From a checkpoint of a small image FSQ autoencoder.
Model: encoder depths [2, 5, 5], encoder widths [80, 160, 320], decoder widths [64, 128, 192, 256].
Training: 8200 steps, batches of 128.
Data: trained on photos of plants, animals and fungi (iNaturalist), 155796 training examples, 6.7 epochs.
Rows from block 8 of the encoder, named by matrix and row number. Rows with one number belong to one neuron. Each number is 200 + 40 x the weight over its row's rms, rounded and kept within 0 to 999. All counts start at 0. After the name is the row's rms in percent of the matrix's.
# gate: MLP gate (encoder.blocks.8.mlp.gate.weight, 848x320), inputs 240-279
# fc1: MLP up (encoder.blocks.8.mlp.fc1.weight, 848x320), inputs 240-279
# fc2: MLP down (encoder.blocks.8.mlp.fc2.weight, 320x848, transposed), outputs 240-279
gate.95,080,144,175,188,185,192,202,272,207,130,235,155,211,196,226,239,203,309,254,256,199,176,249,206,167,184,215,138,223,192,230,215,160,172,149,159,206,190,143,154,191
fc1.95,085,211,150,251,175,267,179,202,225,282,311,159,151,165,245,182,235,207,256,183,164,233,200,260,174,259,224,178,172,124,202,181,225,283,202,185,157,189,174,214,160
fc2.95,087,257,150,196,186,240,243,162,253,190,69,180,196,207,214,194,194,127,234,204,185,190,238,253,295,288,154,253,131,211,216,199,139,278,212,197,191,165,295,240,185
gate.96,097,206,197,284,121,289,224,184,223,236,259,189,203,182,208,205,230,170,197,212,149,165,114,173,155,257,201,189,118,212,180,214,174,158,267,209,205,161,192,193,186
fc1.96,100,165,225,143,201,206,173,212,151,166,127,217,198,108,250,246,157,218,213,221,245,256,267,234,194,157,302,206,213,181,194,164,210,232,189,222,214,190,259,154,176
fc2.96,100,202,146,271,132,200,225,147,254,203,185,195,223,266,219,269,197,219,206,215,266,194,162,195,150,194,214,269,166,214,149,226,218,204,236,197,143,274,289,244,174
gate.97,111,203,224,241,172,203,205,198,169,260,121,232,192,213,182,187,145,184,166,176,198,250,229,191,255,196,177,238,137,153,245,217,185,174,186,166,239,148,239,154,231
fc1.97,107,154,237,221,118,230,167,214,215,220,187,199,237,173,162,144,171,186,236,194,247,324,217,201,187,166,187,254,234,167,223,203,213,171,225,134,196,219,210,225,203
fc2.97,101,173,208,182,189,185,188,322,154,182,204,180,212,255,158,166,143,259,250,136,153,165,255,136,241,229,193,196,248,224,110,201,180,147,149,187,183,175,134,213,219
gate.98,141,148,226,104,243,207,231,222,242,181,199,168,190,224,170,179,225,237,203,244,248,256,216,192,229,252,176,206,218,159,224,193,241,202,154,175,76,159,225,157,206
fc1.98,130,75,253,156,239,205,235,205,277,193,245,180,187,208,184,145,234,219,217,201,183,196,250,211,241,196,196,193,233,242,186,221,267,232,139,197,162,142,240,130,187
fc2.98,126,150,208,243,228,234,181,177,181,225,155,148,287,105,224,184,315,175,208,201,218,205,134,165,104,239,210,108,133,173,180,249,226,249,258,202,204,142,201,195,204
gate.99,095,205,198,227,264,125,202,210,184,233,289,220,219,222,190,194,102,298,162,242,197,196,213,178,158,219,175,188,274,177,183,204,204,165,210,163,271,171,252,232,163
fc1.99,095,256,245,170,168,223,176,196,259,176,116,219,178,200,168,208,188,191,239,167,189,183,241,218,232,127,190,192,92,162,192,207,201,172,229,215,150,152,239,119,247
fc2.99,096,270,241,150,220,200,215,311,184,187,128,248,198,250,185,206,209,193,159,206,137,238,203,151,202,181,268,325,132,173,170,212,135,256,290,193,214,209,175,238,218
gate.100,100,135,129,237,213,168,152,175,235,195,264,217,188,67,170,174,225,191,197,217,204,169,222,223,146,186,202,217,235,202,153,150,180,194,265,206,226,174,162,185,176
fc1.100,106,229,192,148,196,252,245,235,170,216,126,232,261,389,227,189,177,162,264,179,193,241,230,194,202,252,209,237,210,222,234,177,209,178,163,239,198,216,191,161,215
fc2.100,095,178,96,193,239,119,247,159,267,285,223,115,172,184,201,240,129,153,141,204,205,202,168,230,224,120,199,325,122,177,248,208,192,276,249,162,174,162,214,294,133
gate.101,064,256,215,245,273,195,239,219,113,220,260,182,161,200,228,174,125,222,171,185,172,142,226,221,251,207,189,202,134,198,282,152,201,133,131,176,179,193,235,212,200
fc1.101,068,253,268,222,182,185,212,236,252,254,251,174,225,190,266,189,157,151,103,110,220,222,222,203,249,180,212,184,152,214,280,181,229,170,204,223,224,213,198,219,175
fc2.101,071,184,192,177,191,236,153,234,192,188,177,222,207,195,173,178,186,215,243,260,273,215,162,191,225,236,188,236,190,224,158,205,239,144,216,170,113,198,186,127,216
gate.102,126,219,183,291,286,201,215,173,187,178,229,225,151,222,243,181,171,204,180,250,209,380,181,226,214,233,189,263,186,125,197,232,172,163,239,238,146,210,271,229,182
fc1.102,134,173,197,212,151,195,167,219,168,194,66,221,136,154,142,153,254,217,186,231,217,173,196,166,163,206,233,212,184,98,241,223,251,160,117,161,196,228,230,168,208
fc2.102,131,180,201,203,165,187,203,102,203,203,205,192,238,143,234,202,92,212,242,200,244,259,184,208,133,205,202,265,86,148,238,204,229,223,202,217,222,207,278,197,207
gate.103,082,161,298,223,192,288,277,227,226,198,179,149,201,218,258,241,186,171,259,145,177,228,199,274,203,282,221,103,178,189,135,200,150,200,154,241,150,194,246,200,130
fc1.103,088,202,223,221,182,202,195,254,195,165,253,238,205,278,177,215,154,262,249,249,170,210,222,193,159,179,171,210,206,195,193,172,222,169,250,139,248,147,210,234,155
fc2.103,097,250,183,195,210,200,235,269,218,188,175,187,186,275,229,181,177,154,224,301,208,146,239,192,220,254,224,288,179,229,160,128,206,211,253,178,188,273,199,230,190
gate.104,119,138,184,183,227,182,141,174,238,239,229,260,206,193,160,204,106,270,181,197,170,225,149,178,191,192,146,179,140,191,224,187,212,211,131,180,177,146,199,169,271
fc1.104,109,230,244,172,182,215,226,242,204,216,86,239,268,257,222,142,210,256,228,238,182,157,189,202,263,189,218,171,285,259,172,279,166,218,184,173,204,202,186,198,212
fc2.104,114,271,250,170,227,190,172,109,156,161,113,168,299,202,222,175,274,209,164,197,206,311,223,203,148,183,203,189,84,85,212,250,173,213,225,223,204,139,206,214,186
gate.105,096,173,232,231,298,193,180,174,182,209,283,206,166,125,236,135,221,236,318,234,203,188,196,207,191,226,203,227,179,239,220,212,268,234,204,186,259,214,213,176,247
fc1.105,099,180,182,200,299,153,150,200,191,195,218,217,138,149,216,202,212,323,197,191,159,225,131,194,185,251,179,194,197,211,212,187,263,297,234,243,273,210,251,273,202
fc2.105,103,190,269,227,213,212,228,110,233,196,196,183,183,124,202,215,241,174,146,217,224,206,241,213,235,171,190,201,224,184,178,230,223,183,152,164,220,98,198,182,173
gate.106,082,156,185,122,179,195,242,217,220,177,105,202,210,153,238,274,125,225,243,188,222,248,206,137,291,216,179,198,269,204,176,252,173,257,165,184,209,199,176,208,193
fc1.106,087,165,141,288,216,218,223,225,225,173,169,111,167,184,123,210,208,191,186,212,197,267,229,132,245,150,185,226,239,217,269,198,196,177,260,221,164,186,207,221,180
fc2.106,088,173,277,221,209,220,224,199,208,259,92,175,206,146,231,207,298,166,169,247,176,229,237,189,177,259,144,199,123,217,227,254,224,226,253,159,263,164,174,134,186
gate.107,096,113,217,117,170,232,234,279,198,244,240,165,140,146,148,208,191,229,123,249,139,192,183,185,207,219,183,213,243,248,230,160,179,217,179,196,195,224,174,174,205
fc1.107,100,299,169,216,234,111,210,130,225,171,176,171,261,228,167,186,152,171,235,174,225,178,204,197,184,222,221,211,177,142,212,208,230,146,242,200,212,158,231,241,184
fc2.107,101,195,201,132,154,146,299,249,180,248,196,187,173,200,195,195,188,291,133,170,199,203,199,250,243,124,201,248,249,152,144,170,221,200,261,255,237,244,195,247,253
gate.108,104,264,211,161,232,166,147,184,212,166,282,231,200,230,147,227,156,208,150,202,221,234,224,177,143,260,173,163,283,218,217,167,126,184,189,152,253,170,197,174,233
fc1.108,102,179,157,194,141,184,153,237,222,216,238,210,201,223,164,224,192,230,159,234,128,177,232,198,287,178,153,157,320,325,161,190,117,159,184,133,273,153,147,213,230
fc2.108,094,172,293,228,250,282,220,207,128,170,201,219,245,241,162,202,228,209,237,178,141,231,223,203,176,190,192,122,220,232,148,258,195,178,129,175,203,163,196,208,184
gate.109,106,181,217,212,227,202,213,205,248,229,231,179,141,144,239,167,161,140,176,191,192,239,164,196,135,192,237,153,152,193,209,157,193,198,235,134,242,282,170,206,202
fc1.109,118,138,184,228,238,219,234,202,206,230,218,139,210,173,120,197,188,163,175,234,245,244,134,142,181,208,186,201,144,188,174,169,188,172,226,149,171,238,202,237,269
fc2.109,114,205,147,234,238,218,172,240,121,179,181,263,148,229,194,190,226,138,184,196,223,170,226,201,258,282,229,215,180,203,146,191,154,211,228,222,262,204,97,155,154
gate.110,099,155,186,240,220,187,142,208,257,202,96,178,165,263,124,225,187,234,215,201,155,171,147,193,188,171,169,249,265,180,147,145,256,184,209,193,179,207,262,155,222
fc1.110,097,161,224,288,158,231,203,143,187,207,147,206,254,259,172,207,221,168,190,206,196,147,265,280,156,181,172,240,286,149,177,189,251,232,281,157,213,209,265,212,212
fc2.110,101,220,182,188,203,148,236,164,254,229,260,222,221,163,228,193,142,226,210,184,256,283,178,239,282,196,197,234,192,205,204,258,206,242,199,187,139,191,311,247,182
gate.111,111,271,216,164,214,242,231,259,214,174,223,189,233,254,186,250,220,161,215,204,140,163,231,200,175,249,198,157,209,290,260,174,220,150,162,228,203,200,224,209,220
fc1.111,109,298,186,252,220,195,175,235,227,240,182,180,128,269,188,244,220,226,163,198,204,202,175,160,174,233,131,208,214,223,211,191,217,160,206,141,151,221,244,245,231
fc2.111,107,257,224,280,269,198,161,162,157,127,153,187,252,305,198,128,213,167,99,272,233,228,206,204,206,205,200,178,122,129,144,247,225,192,199,213,166,237,177,161,209
gate.112,095,129,228,273,120,180,159,227,165,155,285,161,154,255,197,246,287,235,213,160,168,151,167,163,180,162,215,184,266,150,181,174,165,160,192,244,181,217,173,269,209
fc1.112,096,283,212,230,244,184,150,276,229,228,158,194,232,303,169,218,283,209,128,262,187,194,199,209,126,160,183,199,197,161,207,260,261,245,226,164,129,175,149,193,200
fc2.112,097,265,214,230,208,181,195,174,158,207,248,213,123,303,226,298,110,220,276,207,213,190,215,175,129,177,157,116,212,226,215,160,221,241,228,223,110,222,310,148,170
gate.113,086,141,202,247,132,197,255,232,208,255,180,207,263,118,204,132,243,179,160,192,226,140,213,249,189,171,226,231,214,208,155,125,131,196,210,163,221,234,172,139,244
fc1.113,089,251,302,177,262,233,282,208,188,129,133,186,236,207,236,211,147,198,240,207,159,192,213,246,257,208,183,162,178,246,233,246,257,176,193,171,151,193,245,190,214
fc2.113,093,234,159,201,191,204,146,175,172,216,164,216,196,313,194,172,152,230,234,186,154,107,178,204,218,237,178,169,196,280,143,237,196,103,175,183,137,169,174,230,259
gate.114,103,194,191,257,225,207,169,176,205,195,166,220,222,259,229,243,206,234,179,236,135,223,215,195,176,204,190,198,211,168,197,186,186,137,181,173,164,247,338,184,227
fc1.114,112,278,187,241,206,169,194,194,177,224,283,154,219,266,188,221,131,164,231,215,200,258,186,241,249,165,226,124,253,190,214,243,152,161,205,179,182,206,216,272,175
fc2.114,107,270,192,187,206,192,208,299,193,213,221,203,193,206,223,183,234,231,150,158,152,262,194,239,194,143,255,221,293,152,179,243,126,184,206,191,194,201,228,166,183
gate.115,105,191,189,129,177,185,214,255,289,162,241,208,244,152,163,240,170,214,171,230,220,242,168,209,209,217,228,210,133,223,228,172,228,167,157,106,155,233,194,146,249
fc1.115,107,215,229,216,199,194,171,135,189,203,104,187,205,216,185,180,134,230,204,225,144,176,201,192,195,209,183,206,217,164,172,190,201,179,300,271,204,232,255,242,172
fc2.115,100,188,177,225,185,208,241,13,233,226,233,170,205,167,216,143,188,237,171,213,216,183,209,259,224,166,203,258,164,227,302,181,261,208,190,240,228,213,263,208,182
gate.116,085,193,171,234,179,175,180,165,197,219,294,205,186,170,165,196,206,155,175,203,247,238,228,183,205,187,203,195,170,215,224,188,142,249,205,185,193,221,250,159,223
fc1.116,089,168,218,181,189,203,195,231,233,192,143,206,229,229,207,183,219,226,215,184,222,197,195,202,182,188,234,258,230,300,252,152,216,286,243,165,233,246,169,159,159
fc2.116,091,258,158,199,231,225,133,295,128,177,190,179,237,219,175,175,227,285,159,240,190,185,187,196,148,181,204,147,221,164,197,196,253,160,221,190,249,199,130,229,241
gate.117,101,281,213,158,279,206,180,216,240,207,260,95,160,243,219,189,148,210,237,184,213,214,186,163,170,236,222,194,166,261,274,279,211,222,164,245,226,227,254,150,220
fc1.117,103,168,210,186,246,167,242,197,134,177,189,244,221,179,194,161,154,219,221,186,185,216,228,270,257,205,240,257,177,239,217,191,216,280,205,191,184,209,195,223,196
fc2.117,105,199,186,225,127,225,214,229,256,216,264,238,150,130,194,190,196,229,234,233,217,162,164,190,241,246,113,256,226,223,173,170,183,232,244,201,233,174,177,154,219
gate.118,105,206,210,213,186,244,191,236,215,252,211,241,273,319,227,222,187,202,237,207,183,179,180,201,168,120,211,227,130,302,163,293,214,199,183,133,232,197,248,181,228
fc1.118,106,171,263,207,229,190,237,209,131,142,193,157,80,175,153,208,189,226,232,179,159,213,235,248,212,226,191,168,221,252,150,176,220,196,215,179,150,165,170,157,148
fc2.118,113,121,147,170,245,203,230,91,242,198,245,185,181,165,190,159,251,198,319,217,257,130,177,198,206,217,212,283,192,235,138,233,255,193,93,178,125,274,208,245,245
gate.119,099,183,240,247,164,171,239,143,131,186,190,213,290,188,224,189,237,183,160,158,202,275,170,204,130,148,192,185,189,136,239,226,241,180,153,188,176,185,312,261,212
fc1.119,099,192,172,173,202,174,219,178,220,181,205,210,286,159,157,193,261,198,163,214,223,273,202,216,170,174,188,208,167,204,257,207,289,220,117,187,189,197,264,230,222
fc2.119,098,121,194,255,204,170,229,175,202,178,173,143,196,171,234,236,164,149,231,220,200,125,182,228,118,143,199,170,139,233,231,191,246,218,131,221,209,158,252,161,191
gate.120,111,199,262,195,236,238,250,170,138,150,154,166,205,158,227,240,119,173,228,272,227,197,201,197,242,160,191,193,209,166,196,234,254,302,235,255,191,145,188,196,187
fc1.120,117,136,182,210,162,208,169,165,133,187,105,238,221,173,252,229,72,190,147,171,253,268,151,142,205,186,225,276,300,186,209,197,242,210,225,242,173,164,220,222,211
fc2.120,117,251,197,204,212,201,171,152,257,248,109,197,218,247,201,187,213,227,166,175,204,250,179,230,169,144,171,110,110,124,231,297,160,197,298,267,151,156,253,196,164
gate.121,110,206,269,180,160,177,192,142,232,161,133,195,286,197,200,172,273,222,225,169,251,117,238,227,229,196,230,192,183,199,223,228,171,229,162,234,213,263,174,242,201
fc1.121,113,171,212,246,177,260,202,243,193,165,244,190,143,164,193,210,133,201,177,244,117,278,203,220,186,262,192,232,223,189,155,191,227,255,210,249,181,127,208,173,167
fc2.121,107,249,168,204,174,235,179,157,168,191,293,229,180,206,185,146,139,231,207,191,245,105,227,224,190,239,199,217,218,230,243,162,164,200,144,223,197,249,182,243,195
gate.122,092,284,125,184,282,170,162,251,221,254,208,221,218,183,164,221,173,183,206,231,187,173,167,187,182,181,84,205,262,290,187,243,163,278,217,230,296,205,221,255,193
fc1.122,094,198,259,238,186,172,195,121,182,175,201,171,179,157,212,209,286,153,153,186,204,244,222,197,236,246,250,217,182,149,206,159,242,270,207,229,220,267,171,179,180
fc2.122,096,312,190,187,169,223,170,218,206,125,244,274,135,201,196,195,207,115,289,218,214,70,169,205,200,249,230,164,246,211,210,145,211,198,305,191,221,246,242,229,161
gate.123,103,245,243,150,200,258,226,219,231,245,172,208,187,225,203,123,160,173,250,204,209,138,270,232,241,237,181,207,168,247,252,220,213,187,152,251,170,131,244,179,249
fc1.123,115,199,223,262,196,198,228,223,217,189,173,161,198,161,234,199,143,184,238,155,180,245,140,216,207,214,274,177,163,220,135,223,187,134,254,144,203,236,216,197,161
fc2.123,129,178,197,237,172,199,242,114,242,198,273,215,134,155,196,232,154,185,270,202,209,225,149,230,125,168,172,179,172,223,197,112,279,216,141,231,147,244,286,199,278
gate.124,121,188,163,218,206,103,188,172,137,229,240,205,164,148,229,244,252,197,219,102,153,199,173,158,142,249,192,191,142,235,239,166,137,134,166,255,189,224,185,285,276
fc1.124,111,214,213,169,208,208,257,151,205,229,251,175,141,106,173,210,214,187,187,179,178,224,210,159,251,205,177,235,123,183,206,262,215,113,221,232,138,211,260,214,226
fc2.124,125,179,126,166,253,191,189,343,218,205,240,160,159,163,158,237,132,225,248,216,188,177,173,168,228,242,197,263,244,207,169,113,198,193,150,231,257,170,132,240,208
gate.125,069,194,242,182,199,215,132,123,213,188,155,220,196,190,215,236,248,187,133,143,188,175,161,197,309,151,281,166,319,233,166,209,196,223,261,185,138,189,189,211,187
fc1.125,071,192,183,177,168,178,150,190,191,210,212,233,233,162,207,219,165,211,185,226,234,190,237,139,231,242,184,110,230,180,172,293,188,286,218,190,224,221,140,292,219
fc2.125,076,281,257,256,204,210,212,185,126,204,261,127,242,241,245,177,204,177,132,141,185,164,198,217,153,253,211,114,149,175,208,180,176,253,260,194,215,125,207,246,150
gate.126,130,152,235,190,226,184,261,162,280,149,239,202,143,248,222,229,266,222,204,182,182,195,200,192,185,294,222,164,206,222,159,172,179,97,172,159,244,256,200,243,244
fc1.126,137,169,212,288,208,154,194,187,295,227,223,174,167,182,181,231,190,206,210,168,193,148,142,209,228,223,178,161,239,220,201,246,202,210,231,132,197,228,178,320,222
fc2.126,137,224,136,220,181,192,198,207,280,170,209,238,145,268,223,191,139,174,227,222,220,191,205,199,237,180,220,221,309,221,147,112,163,134,172,192,166,236,244,237,212
gate.127,089,160,200,215,226,209,228,182,232,211,319,219,185,232,210,170,218,233,181,156,202,180,212,139,146,219,206,223,210,119,226,212,236,256,186,171,185,178,165,72,186
fc1.127,094,150,187,232,237,212,162,130,207,197,242,223,187,187,201,159,190,229,170,194,190,186,193,179,158,140,207,193,177,165,237,141,226,252,230,234,233,275,163,232,191
fc2.127,095,182,223,239,210,185,203,150,176,151,192,169,248,118,219,222,208,217,287,261,226,222,152,152,214,260,248,110,148,272,199,141,243,238,200,156,188,226,181,176,224
gate.128,074,262,166,217,278,230,235,197,198,171,349,245,229,208,174,286,153,223,156,222,231,236,145,175,258,196,175,144,266,196,188,200,169,199,197,224,194,206,195,171,175
fc1.128,076,162,196,203,139,150,182,200,193,149,247,188,178,229,203,142,236,199,247,170,193,119,193,196,183,137,200,250,197,196,246,224,246,258,135,213,165,185,176,237,233
fc2.128,080,141,206,225,190,196,247,150,220,287,256,205,155,155,201,198,168,218,165,143,257,246,167,187,87,243,224,162,284,221,153,264,246,176,199,207,174,223,220,204,235
gate.129,084,219,218,158,215,217,234,219,190,148,332,213,202,181,200,197,250,238,238,267,244,204,188,165,131,205,283,248,161,157,186,257,240,246,123,241,193,188,198,163,176
fc1.129,088,249,225,186,170,236,189,218,235,267,149,203,209,115,220,184,201,184,149,150,151,220,258,228,303,256,243,177,162,243,234,112,215,155,257,222,187,225,247,247,192
fc2.129,085,170,181,208,148,256,153,207,230,181,179,191,185,184,233,128,153,232,223,241,238,173,175,236,225,192,198,304,178,201,173,233,207,191,186,199,281,168,173,248,225
gate.130,126,223,165,209,164,131,177,193,144,231,149,272,183,255,150,217,212,221,190,246,176,173,142,176,158,152,124,236,200,155,195,224,179,159,173,127,243,184,270,273,221
fc1.130,123,187,234,213,230,264,237,230,243,202,262,106,178,173,221,240,169,162,247,193,215,268,258,245,231,209,178,167,166,203,234,170,191,266,213,248,94,204,171,175,204
fc2.130,106,223,198,93,195,162,213,245,245,247,198,231,192,105,183,191,147,231,218,214,199,207,161,153,306,205,216,307,284,152,209,176,210,253,157,224,300,219,212,208,241
gate.131,107,148,197,216,128,163,157,194,214,234,256,185,145,152,180,195,211,223,179,190,197,172,96,139,175,200,157,185,251,239,210,201,162,144,175,198,255,181,167,251,164
fc1.131,111,151,193,252,172,187,221,212,185,169,153,215,247,253,209,219,191,160,184,331,222,245,210,253,312,188,183,190,282,210,119,187,257,221,241,162,207,145,172,202,208
fc2.131,103,210,194,168,196,228,189,155,217,224,212,207,106,209,218,186,219,221,174,152,215,206,277,192,146,157,191,241,163,208,242,179,198,178,266,194,214,171,265,228,239
gate.132,134,166,190,188,189,180,219,89,205,146,223,206,245,172,185,233,204,192,242,161,162,223,225,226,166,142,197,222,205,190,173,191,183,231,154,233,208,203,204,213,183
fc1.132,117,120,183,120,184,217,207,172,205,205,197,219,230,245,232,256,264,185,245,118,160,135,244,194,254,210,212,227,199,243,146,185,155,247,276,255,264,213,159,170,169
fc2.132,120,185,250,199,195,195,168,191,194,187,171,173,204,136,210,187,248,133,104,203,178,275,216,224,192,155,221,128,145,168,221,300,180,265,253,172,283,179,201,171,181
gate.133,101,170,215,241,257,224,184,192,278,203,238,181,245,243,174,253,241,156,132,201,262,291,199,168,283,152,220,172,223,190,180,188,211,175,131,231,78,174,236,193,243
fc1.133,105,215,230,253,245,135,142,254,234,215,197,206,237,223,181,161,74,158,236,224,212,223,202,237,198,180,177,182,210,178,227,169,208,186,193,148,238,195,171,147,198
fc2.133,098,278,177,185,194,179,248,238,203,212,207,206,179,339,157,175,154,130,296,189,223,155,159,168,214,152,214,218,259,187,174,201,155,170,210,158,165,285,201,240,214
gate.134,113,232,173,260,187,136,150,178,210,276,237,229,154,283,149,227,268,234,118,142,157,201,154,122,133,152,136,193,191,164,260,205,182,251,121,226,197,229,257,294,181
fc1.134,109,260,174,211,188,175,185,124,206,207,190,159,189,252,186,242,184,195,232,148,165,103,154,167,135,212,125,188,82,241,169,195,203,177,175,158,234,218,162,208,241
fc2.134,098,177,214,208,206,184,187,280,229,178,128,174,247,225,264,224,180,196,174,165,180,172,200,205,320,262,161,59,215,178,118,209,196,233,191,186,190,135,94,155,178
gate.135,084,219,216,178,194,199,163,158,218,205,270,160,186,189,201,221,171,163,109,218,213,209,249,182,247,161,277,153,110,181,174,194,184,214,204,146,190,235,186,235,136
fc1.135,088,204,233,220,166,166,214,194,244,199,201,183,195,222,174,175,186,173,242,260,198,267,205,189,237,198,170,217,125,164,171,258,134,146,222,182,147,263,174,270,163
fc2.135,085,153,149,207,203,182,233,173,183,208,234,232,185,241,205,213,204,179,173,264,244,145,213,227,172,222,227,74,222,206,219,164,114,191,257,172,209,214,136,210,226
gate.136,106,162,132,269,213,86,161,188,170,182,132,191,255,166,177,117,228,238,174,238,98,161,212,173,189,175,171,220,313,170,222,176,219,157,249,252,247,179,169,188,225
fc1.136,105,234,301,215,207,253,224,229,174,173,214,223,211,152,253,217,134,166,247,171,214,208,181,248,207,200,250,199,73,205,152,257,194,280,205,175,180,174,234,214,182
fc2.136,087,213,112,268,170,218,158,243,214,227,197,116,266,124,204,197,168,200,169,208,170,238,250,208,174,130,191,312,190,173,307,178,192,211,187,180,251,241,219,243,213
gate.137,095,232,170,238,250,235,239,228,154,177,132,214,221,229,211,165,193,265,238,276,213,175,145,220,200,259,246,226,185,158,124,211,203,198,189,196,207,237,214,186,201
fc1.137,093,212,262,210,216,291,227,246,205,191,274,209,209,242,265,161,191,185,227,151,242,212,260,203,157,179,176,197,143,251,172,177,162,177,207,199,135,188,179,210,221
fc2.137,096,113,168,237,191,176,188,229,241,169,248,133,211,262,179,153,159,157,342,249,178,165,208,123,179,186,220,324,158,226,191,152,244,207,187,133,200,197,139,200,228
gate.138,097,191,210,171,206,227,206,235,216,164,228,246,210,228,179,234,115,186,124,143,163,153,229,170,243,241,254,143,146,262,189,222,177,143,146,154,254,233,198,152,163
fc1.138,096,171,204,114,187,170,128,184,129,139,186,179,227,205,257,161,228,179,192,249,233,229,239,169,139,122,258,210,309,199,242,191,135,183,140,258,166,192,217,204,221
fc2.138,092,225,241,145,224,217,174,172,206,191,168,188,194,144,170,190,212,256,235,174,192,204,170,142,177,216,194,158,314,244,283,185,263,180,104,289,173,209,159,150,211
gate.139,070,229,233,182,154,271,233,168,159,146,141,227,178,190,249,201,162,208,287,205,211,222,282,286,239,212,178,161,188,206,196,219,204,269,211,193,209,189,181,243,172
fc1.139,079,172,234,153,164,232,176,157,206,208,165,182,219,112,190,151,185,146,218,102,176,216,227,207,189,249,211,165,139,239,223,126,140,216,236,232,222,255,232,180,163
fc2.139,082,233,211,209,254,170,247,143,224,181,257,244,162,232,207,210,230,222,267,132,277,232,202,202,217,138,145,155,159,226,230,170,203,190,148,217,162,145,181,142,229
gate.140,112,205,136,172,251,132,157,202,166,209,237,194,236,204,156,164,170,171,182,195,186,172,236,194,214,182,183,134,223,172,254,212,227,200,226,229,211,225,148,219,222
fc1.140,102,130,174,160,179,183,210,120,187,150,221,157,179,114,193,190,206,199,190,140,175,193,207,158,257,206,151,216,182,131,253,147,241,259,172,176,168,213,56,226,217
fc2.140,113,135,299,214,227,219,149,155,221,218,177,218,110,165,209,193,194,176,150,204,212,275,187,185,141,208,212,151,195,287,215,143,281,253,192,218,286,270,226,175,179
gate.141,101,227,164,179,207,212,151,235,176,210,207,180,179,188,191,139,144,262,219,251,160,220,213,184,152,199,140,158,151,188,194,161,156,186,262,217,249,214,177,215,150
fc1.141,100,124,193,163,249,177,225,177,238,178,221,230,197,157,240,202,196,229,231,185,266,249,172,236,259,186,170,180,177,148,168,157,213,208,226,272,211,254,206,215,142
fc2.141,095,241,234,195,138,187,211,137,218,230,205,200,251,225,201,236,207,187,258,192,259,221,184,215,156,218,200,205,176,298,181,236,238,219,241,259,205,184,298,231,220
gate.142,116,156,158,241,221,129,156,143,206,188,168,184,216,128,161,201,139,194,179,232,223,203,196,145,244,146,209,269,243,160,181,229,210,240,190,190,242,249,201,273,199
fc1.142,103,189,171,217,203,189,194,320,173,205,298,250,166,235,212,156,153,292,187,302,216,188,209,180,264,148,172,192,247,197,216,264,261,181,183,211,189,165,205,230,148
fc2.142,117,246,239,250,192,183,184,187,164,273,259,244,230,224,184,233,228,307,186,145,206,297,232,227,122,193,141,55,216,179,189,190,196,172,197,226,144,221,202,191,180
gate.143,087,215,243,171,169,192,247,72,166,234,229,227,219,130,183,207,143,193,228,212,167,202,210,206,193,201,250,212,190,201,187,228,193,213,192,215,227,192,294,204,249
fc1.143,088,161,222,213,189,212,263,278,148,213,156,212,230,207,212,163,181,258,142,136,167,252,214,264,184,163,269,203,134,222,210,243,146,217,151,179,162,179,130,85,124
fc2.143,082,218,196,206,278,169,190,174,210,251,276,231,183,199,171,176,202,217,217,178,132,142,148,229,247,220,167,239,142,122,132,113,218,191,198,247,202,221,248,206,212
gate.144,084,256,234,160,245,225,246,173,245,180,212,262,118,250,168,173,279,180,83,192,229,168,118,198,217,270,231,221,237,185,144,192,228,202,227,164,179,258,239,220,205
fc1.144,084,212,198,193,166,173,169,181,265,212,207,223,192,233,150,196,210,190,133,173,219,120,226,199,252,223,206,150,136,226,261,159,133,160,244,186,222,187,197,133,189
fc2.144,086,246,198,168,194,234,221,153,225,203,228,192,158,179,195,225,147,188,230,216,234,120,128,180,194,189,215,161,99,239,225,66,167,207,253,243,222,215,213,189,236
gate.145,136,228,177,140,222,214,183,168,162,201,206,193,148,201,235,186,257,179,192,162,201,137,200,182,252,318,200,214,275,304,188,214,158,189,215,218,239,230,187,230,270
fc1.145,124,150,241,171,194,183,216,266,187,241,172,236,240,105,241,206,158,201,130,151,238,236,259,204,145,208,203,180,181,163,193,140,151,213,284,132,150,242,190,179,225
fc2.145,120,156,182,185,182,232,204,160,226,165,281,234,187,241,203,202,144,180,259,181,245,182,191,192,249,195,203,299,354,251,207,157,261,137,81,198,201,246,167,258,219
gate.146,120,210,177,209,188,218,194,272,220,181,234,163,188,230,209,155,225,195,195,191,128,257,286,247,213,283,210,189,127,176,193,176,156,208,264,229,241,190,159,155,215
fc1.146,126,200,197,203,139,245,178,211,262,205,257,155,206,211,179,167,175,213,209,212,178,184,284,213,196,254,190,206,194,189,142,201,187,200,222,230,277,168,186,164,232
fc2.146,114,193,202,153,195,214,207,165,170,215,199,187,174,199,183,209,95,255,253,204,190,237,164,216,175,205,207,244,197,147,215,159,217,157,123,165,167,206,207,194,197
gate.147,103,284,207,177,227,202,238,203,255,195,227,159,182,198,184,170,206,214,197,229,275,144,197,231,210,271,187,225,143,195,241,156,215,210,207,174,235,198,237,196,238
fc1.147,104,114,217,188,188,195,235,138,193,238,148,223,160,141,235,224,327,182,191,169,135,205,259,236,283,265,141,207,202,240,110,179,192,205,208,222,193,163,159,168,219
fc2.147,103,190,183,251,191,181,189,327,218,225,262,244,159,185,185,183,198,171,238,212,181,184,212,181,228,216,185,314,256,210,149,77,182,228,250,206,213,237,249,212,230